{"model": "audio captioner", "train_examples": 39062, "vocab_size": 56, "encoder_patch_size": [32, 4], "encoder_layers": 14, "encoder_width": 256, "encoder_kernel_size": 7, "decoder_norm": "rmsnorm", "decoder_bias": "all", "decoder_tie_embeddings": false, "beta1": 0.9}
Rows from block 5 of the text decoder, named by matrix and row number. Rows with one number belong to one neuron. Each number is 128 + 32 x the weight over its row's rms, rounded and kept within 0 to 255. All counts start at 0. After the name is the row's rms in percent of the matrix's.
# fc1: MLP up (decoder.blocks.5.mlp.fc1.weight, 768x192), inputs 0-191
# fc2: MLP down (decoder.blocks.5.mlp.fc2.weight, 192x768, transposed), outputs 0-191
fc1.538 102 [ 78 102  68 126 129 122 129 103 128  84 156 176 117 143 117 120  75  86 150 152 148 102 186 169 104 130 132  89 174 103 131 135 127 131 160 179 132 176 160  94 140 167 126 172 127  61 128 196 190 142  79 165 121  77 118 113 149  77 164 134 134 114 123 123  95 142 153 138 161 151 124  65  91 101 156 136 157 108 128 179 106 152 163 142 158 121 130 127  29 142 128 139 152 138 134 183 110 129 126 109 164 126  81 122 135 154 163 116 150 142 113 146 171 145 140 151 127 107 163 130 144 112 100 118 133 103 152 117 134 154 147  78  73 129 182 147  91 123 120  56 133 121 165 126 211 109  88 145 109 141  64 152  95 115 130 155 224 165  96 124 114 200 149 143 171 150 192 171 134 127 157  66 151 130 125 162 177 141  65 168 166 142 162 125 126 161  83 103 146 146 173 118]
fc1.539 084 [152 154 121  92 142 164 164 119 111 129 181 163 100 121 128  62 104 120 123 135 128 109 175 167 158 101 152 168 139 128 125  76  83 129 143 100 149  95 177  96 125 107  67 128 138 110 150 129 130  83 152 146  63 119 116 132 188 117 135 181 122 155  92 128 154  97 152 179  78 156 134 132 191 120  81 113 128 107 132  86 140 109 108 158 162 143 177  72 156 132 112 129  74 163 127 126 124  72 155 108 133  96  59 105 150  89 127  99 125  96 167 107  96 135  96 133 163 158 173 198  92 128 108 152  97 138  82  82 128  91 116 162 110 163 191 170 109 143 188  77 140 186 117 125 115 125  85 115  45 128  90 185 106 173 124 143 129  97 192  93 128 110 134 128 120  69  83  96 141 128  80 126  85 143 147 136 177 172 140  57 173 128 102 101 160 137 110 179  77 106 125 131]
fc1.540 090 [127 146 162  86 170  98 120 147 143 143  65 160  95 175  95 122  85 146 131 171 206  99 124 176 169  98 143 127 103 141  85 139 167 102 134 105 168  90 133 113  41 130  61 124 128 123 117 156 167 217 129 193 149  91 114 132  91 168 154  82 191 135 113 156 176 182 110 136 165 155 147 152  71 161  52 172 158 120 103 117 113 122 154 163 120 164 128  86  65  83 125 165 162 134 132 149 183 131 129 123  95 169  74 133 159 125 133 103 127 130 163 169 174 138 131 129 186 115 126 166 132 114 131 179 152 123 135 175 167 149  71 136 112 133 120 151 146 137 177 145 140 128 116 123 128 157  78 186 131  56  98 102 190 102 138  83 182 142  96 131 122 141 129 105  79  97 135 147 123  94 128 113 134 139 143 155 145 137  69 102 185 134 131  85 122 131 132 115 130 103 166 108]
fc1.541 107 [103 119  78  83  96 121 101 101 127 175 133 166 126 121 157 133  62 202 128 128  91 170 125 183 169  85 140 118 140 113 151 177  94 137 115 119  93 123 157  91 125 113 172 129  93 159  56  92 116  65 160 107 145  91 103  80 160 160 121  61 153 164 106 142 164 146 150  99  92  95 116 120 110  98 164 166  67 102  98 138 130 138 141  94 143 202 111 140 128 100 128 151 125 131  85 151 126  72  95  99 149 126  77 126  78 107 133  97 148 160 138 171 114  94 135 120  60  94 118 128 127 166 127 143 165 108 154 158  95 155 131 105 165 131 146 128  75 127  36 138 122 102 141 206 179 117 119  92 108 118 156 174  99 107 103  99 199 108 123 142  85 126 109  94 126 127 183  65 125 148 141 125 100 115 191 157 185 139 120 121 151 190 124  92  69 138 119 140  66 105 134 136]
fc1.542 076 [ 60 112 152 127 135 162 129 128 148 112 136 160 177 128 157 137 117  78 111 192 124 106 162 144 106 135 121 170 106  55 150 168 152 105  95 182 113 159 128 166 114 127 145 148 122 161 128 128 128 147 141 109  91  92 115 141 220  77 115 163 134 137 127 192 169 127 136 112 173 144 158 133 128  86 189 160  69  82 152 177  90  46 148 100 111 137 138 116 122 134  89 148 172 134 135 157 128 174 184 110 139  61  78 172 128 136  89 110 162 169 128 168 128 129 123  91 128 128  67 145 128 173 128 106 138 129 102 119 178  83 133  91 128 141 131 160 115 128  53 110  75 128  93 185 185 128 158 164  97 143 154 179 176 108 193 141 122 112 127 150 190 143 128 126 128 144  98 108 121  86 128 158 135  60  99 127 133 142 121  61  96 169 145  91 104 159 172 164 167  84 165 113]
fc1.543 122 [157 119 131  84 136 196  87 138 155 135 106 108 134 141 128 135 122 139  87 202 135 116 155 104 176 185 129 148 108 139  83 168 150 119 155  67 179 112 157  97 180  82  84  95 120  58 127 106  90 102 124  78 130 121 124 149 113 123 128 113 157  90 127 160 131 202 129 103 126 164 147 178 177 196 128 114 103 127 148 112 162 112 181  94 120 124 151 118 131 128 111 128 174 114 126  95  94 176  83 126 120  69 136  82 172 156 129  64  90 127 110 176 166 128 168 152 129 176  73 143 127 175 151 126  83 153 124 120 121  71 116 133  49  85 144  95 121 121  86 182 130 152 126 139 131 141 216  95 167  85  77 113 131 149 125 116  76 152 146 135 138 165 111 145 118 114 174 106 105 160  96 136 101 140 180 107 142 136 107 112  62 125  65  61 145 123 139 150  73 125 117 168]
fc1.544 103 [ 85 128 121  92 127 155 138 173 116 103 142  82 104  90  69 119  41 124 160 128 131 179 175 144  69 144 173 171 162 108 139 174 149 125 117 111 141 146 155 150 167 104 156 184  97 120 145 124 125 125 128 166  82  78  69 133 175 174 149 142 156 159  80 186 119 123 120 180 103 155 144  92 160 175  93  51 131 149 116 145 171 121  94  97 139 160 122  95 145  84 162 133  94  92 149 126 161  95 116 172 127 127 135 196 120 104 149 128 143  84 100 135 129 160  86 132 110  99 117 127 101 172 155 123 156  91 138 122 198 136 117 121  75 105 183 152  74 168  84 123 141 143 151 122 122 122 133 147 105 159 173  80 174 133 148 161 181 197 123 119 103 192 151 139 110 154  96 162 114  96 100 109  97 168 184 126 129 150 103 137 202 188 126 120  96  88 171 104 117  87 106  97]
fc1.545 081 [ 57  95 132 125 178 129 121 188  90 138 175 128 151  96 109  81 126  73 194 158 100  89 158 146 126 152 175 128 100  91  78  63 154 120 128 133 102 131 130 121 147 164 104  79 183 126 130 191 201 136 127 219  79 128 137 195 184 135 146 115 130 129 111 121 126 119 136 119 177 102  80 183 122 119 127 147 135 125 108 128 129 129  87 127 123 160 125  57 124 177 167 154 108 177 152 144 138  66 137  80 122 132 130  78  81 134 103 101 140  72 189 178 125 171 126 160 125 135 132 143 136 133 125 112 109 120 129 163 109 133 101 124 119 115 130 130  98 127 121 147  27 106 164 152 166 119 146 101 164 127 117 133 127 101 136 131 167 150  83 147  95 125 197 131 126 106 157 110 168 113 135  83  76 143 142 100 109 200 153  88 129 162  90  89  64 102 167 108 121 136 116  68]
fc1.546 087 [154 148  66 128 139 179 124 158 169 123 142 135  73 128 137  67  65 190 167 136 174 193 124 149 221 172 108 118 139 117 129 137 127 129 167 117 108 130 131 140 110 128 121 195 132  76 104 113 116 117 108 137 131  97 137 109 123  74 116 184 150 107 141 124 141 106 205 142 116 120 103 137 176 125 109 174 111 124  73 106  93  76 124  90 184 127  87  92 137 147 117 122 119 127 189 160 139 174 102  84  80 150 180 165 118 124  90 131  98 162 141 176 139 110 138 137 170 128 148 125 149 177  88 131 110 128 144 128 139 120  87 102 119  76 196 107  53 126 111 117  65 152 131 196 177 132  97 149 125 195 139 203 151 107 162 101 134 133 109 127 141 129  57 144 135 131 126 108 167 102  96 129  64  93 130 150 121 190 162 107  77 163 122  91 105 138 134 107 153 124 128  75]
fc1.547 107 [118 166 127 153 122 204 133 148 159 159 113 133  66 124 142 110 111  88  83 173 209 167 142 132 137 121  91  98 113 120  27 123 158 101 129 127 152 203 134 119 119 177 127 149 121 146 125  74 155 101  78 154 121 138 171  96 145  82 137 112 124  99 194 125 123 189 157 127 158 133 127 157  96 146 130 121 124 139 175 128 156  98 138  94 178 141 127 118  60 174 180 119 104 105 170 132 167 153 117  81 102  73 149 123 127 175  73 101 153 120  97 153 120 147 143 142 141 125  48 160  89 122 185 178 126 132 126 125 157 165  88 138  89 105 151 117 137  56 169 130 160 159  62 189 124 142 160 106 176  61 106 112 119 161 136  95 111 159 175 149 141 158  90 119  92 154  82  81  91 140  80 163 100 129 168 124 133 138 117 106  90 149 127 144 128 129 155 179 137 168 108 154]
fc1.548 096 [139 137  95 121 101 108  90 146 169 170 146 166 179 135 160  91 124 124  84  92 127 125 102 166 139  90  83 104 133 112  78 155 149 160 164 168 159 131 158  75  92  92  63 130 161 132 124 120 115 128  39 113 122  48  67 122 130 112 198 143 178  96 125 112  91 157 129 164 165 126 130 128 116 134  98  90 164  91 141  99 118 142 173 151 106 148 169 128 112 188 181 125 147 166 170 135  77 149 132 141  95 111 106 125 110 170 181  95 123 146 170  92 154 133 167 116 139 166 173 159 177 189 139  96 108 125 132  89 114 187 146 126 159  64 125 124  43 139 135  88 141 123 168 179 180 105  95 150  84 127 133 130  82 170 136 141 137  73 154 102 175 158 165 145 170 160 151 142 163 143 122 118  57  90 142 131 135 188 129 115 158 127 127 126 112 174 154 173 114  90 158 136]
fc1.549 092 [128 200 141 127 107  85  86 155 185 132 115 133 121  88 124 183 121 131 153  80 197 186 180  94 168  73  91  81 169  70 142  99 172 128 129 156 143 108 125 128 121 128  75 128 132 146 129 106 121 121 117 124 123 107 127 124 129  51 177 147 100  43 126 107 106  94 162  95 126 103 175 108 119  96 121 154 150 161 122 126  97  65 177 146  94 120 128 126  80 114  97 132 118 128  78 178 136 127 110  81 182 129  85 101 128 128 144 123  94 139 119 205 148 203 178  80 146 149 131 130 131 174 132 124 103 116 127 114 142 128 156 125  96 100 119 138 124 127 110 172  98 161  74 119 194 133 130 108 123 118 125  82 138  81 112 154 243 135 102  51 112 141 175 144 126 136 179 103 133  82 141 128 140 118 193 118 131 155 123 120 107 148 107  44 123 156 129  87 128 128 107 128]
fc1.550 082 [142 155 118  61 177 125 154 106 195 167  77 127  86  92 128 128 105  79 110 201 179 128  80 144 129 134 104 147  98 157 135 116 146 190 138 165 154 184 126 159 121 190 110 165  84 121 112 128  95 128 114 131 128  87 129  54 132  92 148 130 191 133 118 139  80 130 185 146 131 126  96 130 155 117 129 156 135 188 127 117 128 127 169  88 128 118 125 103  84 110 203 132 137 142  87 155 186  78 100 169 115 129 129 127 119 121 128  72 127 176  55 121 190 133 128 166 127 102  81 190  92 128 152  79 101  61 153 123 111 114 114 152 105  82 124 103 100  85 123 138 128 123 183 114 160 151 122 120 108 170 145 102 189 104 148 108 181 106 143 102  93 181 138 108 114 106  88  89 137 128  75 184 120 112 127 167 123 207 134  95 110  79 127  91 176 134 135 139  77 142 128 112]
fc1.551 109 [113 160 115  97 145 128 119 165 205  97 168  75  85 165 146 148 115 131 111 107 153  53 160 102 130 164 126  91 129 123  84 122  76 149 120 100 141 152 112 197 143  62 115  88  90 173 155 103 202 135 136 124  79  78 112 129 132 132 125 101 101  63 149 182 173 103 115 100 177 167  83 154 204 154 129 116 117 133  81 129 108 147 152 163 164 145 118 142 132 129 206 123 132 149 139 157 140 146 119 168 174 185  91 120 131 138 144 125 120 156 155 110 164 183 147  82  97 137 110 149 121 132 124  92 172  76 136  97 103  68 159 117 141 138 105 171 109 117  66 144 147 135 168  95  78 137 130 150 170 128 168 124  97 125 177 166 152 148 137  75 182 149 152 102 157 120 104 117  64 152 151 114 174 121 122 139 112 180 127 131 149 150 129 137  43  96 104 113 133  62  76 119]
fc1.552 082 [102 190  87  90 144 160 116 130 189 129  47 114 126 124 143 104 110 130 127 146 140 148 108 180 172 153 128 128 158 130 120 161 126 191 194 130 118 144 151 139  74 101 165 166 158 177  75 113 154 149  86 173 104 127 115 121 142 134 149 197  80 131 170  83 146 168  50 155 147 116 145 161 148 134 119  88 131 100 147 129 114  21 100 129 126 179  70 119 117  89  85 107 132 162  73 140 159  47  82 127 144  84 113 102 125 157 135 127 127 128 150 166 128 128 111 141 176 131 131 214  99 157 116 141 128  93 128 113 134 151 108  77 118 128 148 142 125  96 139 115 187 134 168  78 148 135 108 116 122 122  85 168 105 151  94 131 133 128 145 118 156 153 104 181 161 170  94  65 152 138 128 121 106  69 143  73 164 133 127 154 220  95 126 155 149 169 150 128 105 145  94 151]
fc1.553 101 [156 117 117  37  97  89  44 153 201 156 134 134 100  83 128 114 128  92 131 168 144 161 124 139 129 123  97 141  91 123  66 129 114 104 105 124 131 185 121 151 130 146  77 113 149 112 147 153 155 134 108 122 162  98 152  60 137 107 110 106 103 166 178 142 118 146 206 166 157 188  85 196 133 120  97 141 106 141  99 166 139 113 205 150 154 150 162 130 143 142 119 124 144 171 109 155 186 132 124 141 112  93 142 113  87 111  98 110 115 146  91 150 136 108 131 161 154  66 151 147  92 170 102 197 112 119 169 127  81 127 115 186  89 100 128 122 145  84 141 179 159 135 117 168 174 146 108 149 126  64 158  92 113 151 184 134 168 144 116  96 165 138 147  84 120 107 127  44 103 149 131  69 149  94 128 131 115 123 177  73  95 120  59 128 128 132 143 164 163  96 182 143]
fc1.554 123 [ 98 137 200 119 134 150 165 137 155 137 124 127 105 125 114  66  98 143 128 145  78 179 122 127 192 150 133 101 164 131  79 124 128 112 120 158 189 128 161 156 157 201  46 145 154  89 122 122 185 144 159 151 137 127  97 114 191  33 123 102  85 101 105 123 106 123 148 142 173 115 168 123 125 110 129  57  96 192 150 150 130  84 136 122 122 125 139  91 122 134 112 166  92 150 127 130 147  78 116 105 174 175 127 165  80 159  91 159 106 132 159 170  98 129 158 132 161 147 124 140 160  94 161 129 210  68 133  77 161 124  66 145  50 160  48 143 149 103 127 143 155 136 147 139 147  91 139  94 117 141 101 125  94 146 152 175 189 130 128  84 162 182 119 122 104 139 126 168 107 125  89 119 135  83 142  70 128 163 129 150 174 164 118  81 120 124 117 120  87  97 148 105]
fc1.555 076 [185 164  89  74 122  87 143 146 125 124 126 146 142 128 163 142  84 128 141 188 126 139 128  68 127  84 127 131 112 165 128 138 102 128  84 149 146 126 109 174 135 149  69 157  69 128 112 179 139 127 127 113  79  79 104 129 121 123  87 183  98 110 145 121 139 148 183 127 115 109  71 153 134 129 128 128 130 128 117 175 153 127 171  63 128  83 189 130 153 182 103 128 153 142 135 160 196  95  96 111 123 188 145 128 110 150 138  84 194  99 130 143 128 181 134 165 174 182 113 126 160 130 131 126 126 150 111 121 174  71  26  72 128 112  87 143  95 121 101 134 169 108 129 106 127 146 128 126  59 178 162 121 164 185 129 120 129 120 173 102  93 182  91 168 138 129  84 115  84 118  64 128 158 128 171 122 118 114 151  82 212 116 128  87 148 127 128  70  74 110  94 166]
fc2.538 120 [147 108 184 127 109  66 128 141 106 119 193 139 128 175 122 170 180 147 112 127 125 121 119 162  72 153 117 173 139  73 153 126 134  95 126 111 143 215 106  83 115 146 179 172 125 181 155  97 154  94 172 128 107 178  96 134  64 170 132 125 121 112  51 152 116 116 123 166 130 129 139  56 102 178 133 144  64 197 115 175 154 119 129 126 131 148 151 161 181 128 126 146 172 110 135  99 133 155 120 166 157  80 180  81 140  57 101 149 133 141 142 141 126 133  73 125  52 207 115  98 136 143 125 129  88 136 126  88 188 176 116 132 129 106 153 170 131 156 133 136 155 109  94  81  85 135 115 156 117 104 166 117 113 180 169 128 117 133 127 161 119 126 124 110 188 120 164 161 112 125  45 142 128 152 104 108 144 100 117 103 142 213 118 150 123 102  97  90 124 111 119  90]
fc2.539 059 [115  71  92 153 128 131 127 106 122 128 120 183 138 117 166 162  73 127 104 127 131 126 126 124 111 198  72 127 110 168 128  81  53 120 148 181 132 159 126 129  42 127 127 147 148 183 131 122  38 135  95 132 128 146 164  85 172 127 124 165 117 123 128 104 145 109 144  87 208 128 102 133 153 125 130 154 133 125 120 128 129  46  86  86  91 149 135 139 122 134 136 129 174 147  88  88 137 138  87 185 109 129 144 131 126 127 167 140 125 168 192 120 147  68 128 133  68 128 213 132 128 125 194 121 117 117 175 126 148  44 126  56 181 128 125  58 128 126 126 138  96 125 156  98 115 130 101 148 102 138 128 116 124 136 165  87  91 129 134 121 113 170 128 155 128 101 105 168 128 121 210 128 129 130 173 141 174 153 130 178 105  82 176 128 179  53 123 146  87 142 162 141]
fc2.540 083 [120  44 135  94 129 133 146 100 106 140 132 187 185 128 166  69 127 127  29 106  82  83 129 134  87 138 123 150 133 178 121 102 149 142 141 129  95 126 126 185 134 133 158 123 229 120 168 143 113 105 106 135 126 135 112 149 133 140 113 103 145 136 115 114 127 129 187 109 117 141 108 137  99  53 154 118  74 128 135 127 117 108 132 138 153 128 111 140 120 107 161 188 198  76 179 122 131  90  89 132 111  90 137 186 114 118  81  72 200 140 139 125 171 110 110  84  44 132 127  92 140 168  52 132 103 151 130 108 106 111 151 140 132 148 205 131 153 116 132 103  92  64  97 151 141 128 127 159 129 125 103 129 169 161  81 108 125 180 114 198 166 143 132 113 127 130  88  68 148 118  96  92  89 181 122 130 134 134 129 155 116 126 122 221 150 156 159 126 134 164 154 150]
fc2.541 106 [186 150 149  57  83 109  88 136 119 100 137 130  55 143 106 128 137 143 102 200 168 144 169 160 127  41 120  95 167 121 149  87 129 118 164 109 214  82 116 111 135 136 136  46 109 136 135 134 122 121 116 162 153  86 130 166 115 133 150 174 122  98 104 123 187 180  62 127 128  85 170 145 125 125 140 158 125 144  81 140 174 194 136 129 115 130  82 109 145  90 113 171 154 134 136  94 127 105 167  74 169 117 124 120 136  88  87 141 137 113 103 150 150 135 119 162 116 110  60 174 171 147 126 157 102  53 138 137  77 130 103 126 150 131 130 131 152 128 128 103 148 153 149 128 133 121 132 157 121  91 131 130 182 151 108 147 116  45 107 134 154 120 219 113 106 129 124 141 129 102 143 144  82  72 124 132 115 180 150  82 109 123  91  48 118 134 140 124  26 118 128 140]
fc2.542 054 [ 99 160 168 112 128 129 128 115 128  76 128 176  86 142 128 108 202 129 118  70 134 115  80 117 113 128 163 128 116 143 127 148 126 123  77 142 108  75 126 127 128  63 130 124 162 153 154 137 176 142 129 118 127 184  74 122 113 178 141 186 129 186 104 128  60 170 171 129 164 128 124 122  84 157 167 128 150 128  45 112 143 127 128 128 146 150 157 141 157 139 128 128 147 129 176 138 128  42  59 128 105 128 142 128 126  79 128 128 161 127 203 134 128 128 128  76 107 128 126  92 173 127 174  53 129 119 127 130  71 128 195  87 146 128  98 175 122 128 134 172  90 128 157 128 129  39  98  86 186 128 128  44  95 118 111 128  65 129 191 127 128 128 245 129 117 127 113 164 126  88 157  88 130 124 129 128 155  82 179 128 116 128 128 169 128 130 122 155 134 128  98 116]
fc2.543 150 [126 129 128 127 159 128 137 129 138 162 123 119 166  96 127 111  80 140 129 180 138 126 110 149 141  82 139  66 114 119 109  81 124  90 160 231 127  92  98 155 100 147 148 123 176  95 146 119 108 164 136 143 140 107 105 132 130 166 142 146 150 122  48 132  78 157 157 128 107 128 147 143 131 151  97 108 158  45 172 119 127 145 152 118 166 132 123 141 129 118 173 143 139 150 122 139 118 101 161 133  72 114 146 105 121 121 132 125 174 116 164 146 116 112 142 135 230 139  56  82 160 165 122 120 179 137 188 118 127 160 125 127 103 118 144  87 229 119 149 190 144 102 119 153 128 186 160 107 120 165  93 161 131 116 175 137 106 130  94 109 117  94  72 177  84  70 177 145  98 158 125 126 114  79 101 120  43 150 147 136  81 125 107  53  91  69 153 105 121 128 154 210]
fc2.544 115 [182 112 129 112 123 112  63  74  93 157 189 132 143 200 141 179 118 168 181 117 124 115 121 169  88 109 115 129 122 146 123 137  72 140 193 145  79 130 150 132 194  94 141 116 113  91 168  87 159 145  85 146 128  91 134 125 100 148  88 106 108 132 107 135 137 156 130 145 215 127 155 179 102 128 131 163 169 133 129 117 121 172 122 156 114 128 186  99 127 132 131 121 189 188 161  39 119 169  92 119 161 131 183 137  88 165  66 148 150  70 181 122 132 119  82  93 145 139 116 164 132 117 173 182 121 123 128 131 159 115  94 116 110  92  66 159 133 126 170 137 131  84  81 118 124 136 126 124 111 134 101  88  71 127 135 132 131 157 104  67 178 104 126 124 155  54  96  82 146  78 149 122 115 135 108  99 108 160  31 104 147 105 133 104 136 176 127  94 121 135 158 128]
fc2.545 081 [111  92 163 132 109  65 127 123 102 124 198 162 116 133 147 132 166 128 153 177 125 125 109 160 128 146  83 129 136 127 182 133 124  77 152 143 122 176 145 118 136 120  90 128 112 117 151  80 127 159 164 104 153 131 157 143 106 126  76 122 142  58 145 135 122  81 113 108  96 105 126 123 125 151  58  84 130 155  70 120 123 151 104 107 131 137 129 129 128  67 146 128 132 105  66 113  19  80 140 144 216 128 137 117 159 134 118 201 126 220 115 111 131  71 147 134 150  68 131  62 174  59 178 125 163 159 141  86 200  91  85 158 128 122 122 111 134 169 147 129 126 108 154  81 161 145 127 141 178 153 160 127 133 146 126 158 108 131 146 128 132 128 183 118 160 191 134 119 129  33  79 129 129 122 104 127 148  89 105 143 123 128 137 110 132  75 120  83 131  94 194 130]
fc2.546 085 [133 152 132 164 123 123  45 100  94 151 184 118 116 105 138 129 124 122 116  98 128  96 133  98 108  97 136 176  34 101 132 113 124 128 123 161 116 113 178 191 127 140 131 128 127  90  99  82 157 117 141 128 133 149  93 125 115 156 146 149  59 232  80  91 137 127 130 145  61 142 125 156 125 107 108 118 115 189 132  82 193 155 122 124 135  94 124 162 132 119  92 136 195 124 128 129 141 181 114 151 127  96 126  45 114  96 132 143 136 113 157 133  95 122 128 117 140 197 182 116 115 175 149 140 129  62 135  87  97  67  88 131 128 127 141 169 139  99  72 206 117 146 177 137 126 129 130 124 139 155 121 140 126 182  96 120  35 182 144 127  88  78  74 138  86  90 139  98 155 101 129  95 106  74 129 135 127  95 132 144 185 126  94 179 188 131 126 137 114 154  97 125]
fc2.547 128 [157 131 153 142 120 123 136 178 130 157 136  97  99 117  94 142 106 163 111 137 148 144 119 194 175 100 115  69 112 112 171 110 118  86 138 170 129  86 102 173 155 137 125 139 162 102 134 169  92 118 118 115 119 117  83 116 123 192 165 159 138 133 105 111 129 146  85  98 160 137 127 132  60 117  95 125 148  21 109 111 130 162 154 157 121 111 122 121 189 157  78 185 181 160 147 136 115 142 131 107 116  88 206  80 105 123  99 145 131 129 143  58 100 149 129 157 179 150 142 123 197 195  94 131 139 124 195 159 142 127 114  77 109 121 141 119 169 106 131 149 127 123 116 108 111 126 152 117 185 201 128 137 117 125 112 133  94  78  56 119  42 128 121 132 126  69 145 187 101 128 158 117 123  68 117 129  93 174 140 117 116 113 122  36  56  72 110 143 108 138 116 133]
fc2.548 095 [124 147 129 213  44 117 149 143  66 155 116  98  57 154 127 119 130 151 144 134 159 102 130  96  47 141 170 151  80 126 111 116 118 130  85 106  77 153 108 190 130  59 189 176 128 175 121 127 127 129  97 119 181 129 158 135 132 134 107 128 103  99 133  55 130 150 138 154 132 134 126 130 104 127 128 135 127 137 105 108 202 170 113 115 121 212 172  95 124 125 180 124 130 130 185 137 163 154  96 152 151 129 154 111  74 172  99 106 173 106 169 117 157 114  99 124 131 164  68 130 143  77  97  92  60 155 129 108 215 132 105 152 202 100 213 132 162 111 107 113  89 114 119 133 115 152 127 202 105 112 139 122 131 159 146 169 145 134 136 120 162 119  89  55 150 136 150  99 144 153  80 113 127 149 121  94  80 133 144 101 138 124 130 126 136 122 137 139 151 157  79 117]
fc2.549 064 [107 122  98 111 158  73 126  71 127 127 146 152 123  88 159 133 174  84 170 130 134 138 140 130  64 143  86 190 137 128 127 123 195 109 135  99  65  94 153 133 159 134 144 120  73 124 139 235 138 193 128 124 141 148 125  73 126 136  60 123 106 126 159 159 127 129 145 117 182  94 100  97 100 137 122 168 123 122  89 172 127 124 113 130 161 124 131 127 131 114 155 160 145  81  96 158 122 144 111 128 128 130 140 126 170 127 252 108 122 119 150  43 133 180 140 193 125  94 118 134 180 133 157 113 141 154 112 145 123 209 119 157 201 131 124 204 161 169 177 109 114 120 129 128  49 111 114 181 109 137 100  55 142 131 128 128 135 125 159 110 144 144 137 135 124  71 125 114 144 149 126 110 135 133 101 146  88 138 122 150 135 117  67 115 109 136  45 109 112 165 160 148]
fc2.550 071 [128  34 130 221 128 128 198 104 123 127 143  96 116 128 167 149 186 199  75 139 116 107 119  69  71 135  86 118 128 173 137  61 166 196 178 106 135 213 174 123  49  88 106 181 127 128 100 145 110 114 126 172 150 134 140 150 176 128 136 128 113 126 147 126 118 130  48  91 135 128 128 121 135 148  93 120 128 135 131 143 156 112 116 149 128 137 118 147 164 130  96 127 125 129  73  99  95  11 100 132 102 114 161 136 144  59  92 151 131 127 184  63 128 116  93 163 132 108 146 128 164 176  98 120 128 110 169 127 160 110 128 119 131 123 126 140 170 128 121 129 105 125 128 118 118 129 124  95 135 140 128 100 128 217 141 125 164 141 128 122  91 108 128 173 169 166 119 127 160  60 115 128 159  80 132  95 125 128 146 137 141 119 168  90 186 129  98 132  65 125 144 143]
fc2.551 126 [117 151 135  52  95  85 119 177 160 136 127 120 147 127 141 174 185  46 163 133  62 120  40 129 125 155 149 126 102 123 137 142 188 137  98 123 132 146 168 170 143  48 115 134 148 133 189  89 109 139 149 121 159 102 128 164 130 156 129 143 223 132  93 150 102 130 188  90 128 100 109 149  89 101  99 134 141 123  87 141 130  96 139 160 131 104 151 101 118 122 108 132 128 170 169 173 180 126 128 138 124 141 225 133 131 158 130 175 103 138 136  73 143 131 127 123 106 196  64 196 127 115 146 162 123 137 143  90 141 136 129 104 120 142 130 141 121  86 134 138 122  90  86  94  87  77 150 154 176 136 135 183  57  46 210 116 151 113 123 113  85 106 118 151  78 151 133 109 116 129 111  76 114 162 100 128 122 122 122  90 164 109  95 101 124 146 129 132 105 171 125  87]
fc2.552 091 [132 107  99 133 116 121 131 156 120 120 122 127 115 115 164 183 126 109  99 127  85 192 131 100 117  68 210 125 122 124 128 140 143 182 116 134  74 135 156 115 107  62 115 111 167 107 181 170  79 120 140 112 137 109 135 133 131  58 166  97 116 139 131 128 126  94 128  96 133 160  81 147 148 130 163 187 133 138 117 106 136 152 196 218 155 135 132 208 118 121 122  94 167 130 100  96 150 128 117 113 112 148 179 124 134 139 164 126  98 153 207 134 111 128 143 137 132 160  89 107 145 131 126 120 173  97  68 125 144 129 175 150 129 112 125 123 143  61 134 136  66 117 136 105  29 123 211 113 121 122  47 106 158 134 132 144 126 125  89 160  63 101 139 153 126 109 102 115 136 102 197 117 111 101 139 117 109 134 154 130  97 117  57 159 124 104  67 215 203 131 146 130]
fc2.553 106 [122 137 131 152 129  77 106 137  83 185 173 116 128 125  59 106 126 130 147 119 121  79 101 110 105 121 126 123  97 109 150 135 109 111  91 140 129 128 159 156 129 150 116 102 197 118 132 146 138 163 135 162 132 114 170 103 124 158 176 183  94 113  39 150 155 131 173 125 149  50 129 151  88 172  89 155 100 122 141 135 130 104 107 166 112 173 140 180  83 126  75 171 116 156 127 135 149 102  85  83 169 164 183  92 112  58 122 171 168 130 160 110  99  83 126 149 222 202  85 109 133 137 124 100 140 130 188 137 137 131 128 101 104 113 161 119 129 109 141 103  40 107 128 100 127  94  94 103 164 149 132 145 116 185  67 166  65 109 128 130 113  57 106 107 126 107 113 147 144 110 195 125  95 129  96 147  87 168 144 126  90  97 108  34 127  81 123 129 131 139 120 120]
fc2.554 164 [127 113 172 130 116 143 177  83 110 157 172 124  91 144 135 167 138 168 182 124  97 154 107 125 174 151 142  89 130 114 120 144 156 127 165 129 111 111 119 140 125 154  55 135 134  79 144 131 170 130 117 115 145 123 151 136 128  65  27 128 164  99 168 182 125  92 145 130 151 112 135  80 122 126 141  56 126 170 130 188 130 149  35 117 180 140 138 145  76 125 143 129 129 162 167  50 138 122 100  84 196 117 158 159 165 178 109 163 127 145 144 158 130 102  98 133 113 176 136 105 143 108 157 121 157 151 148 134 154 201 100 128  86 132 148 168 162 134 103  95 129 143 102  98 150 140 122 110 161 124 144 130 119 153  90 106 165 184  71 136 121 214 104 136 186 164 149 145 126 104  29 116 172  85  99 163 131 128 130 211 128 112 114 111 104 109  64 125 146 116 146 101]
fc2.555 057 [163  90  82 121 128 101 128 180  29  96 136 122 146 165 128  97 128 166 114 108 172 128 128 126 118  84 126 128 207 124 130 117 128 176 133 128 171 193 128 138 146 127 128 107 124 119 125 128 123  90 191 128 139 134 106 145 134 103  84 128 170 127 121 133 142 189 128 171  49 128 128 133 128 164  85 129 200 159 103 128  48 163 100  56 176 128 102 128 119 125 127  38 178 128 128 203 112 128  74 128 113 128 152 170 128 172 127 128 128 105 212 128 128 125 128 128 132 163 128 136 119 128 219 138 101 127 128 128 131 123 175 128  91 121 207 155 207 127 134 128 128 101 128 155 112 166 111 115  62 171 128 106 163 171 132 128 105 205 112 128 195 128 116 138 135 128 165 128 128 128 124  99 130  99 207  75 129 133 191 128 128 148 103 124 128 130 128 134 118  99 143 164]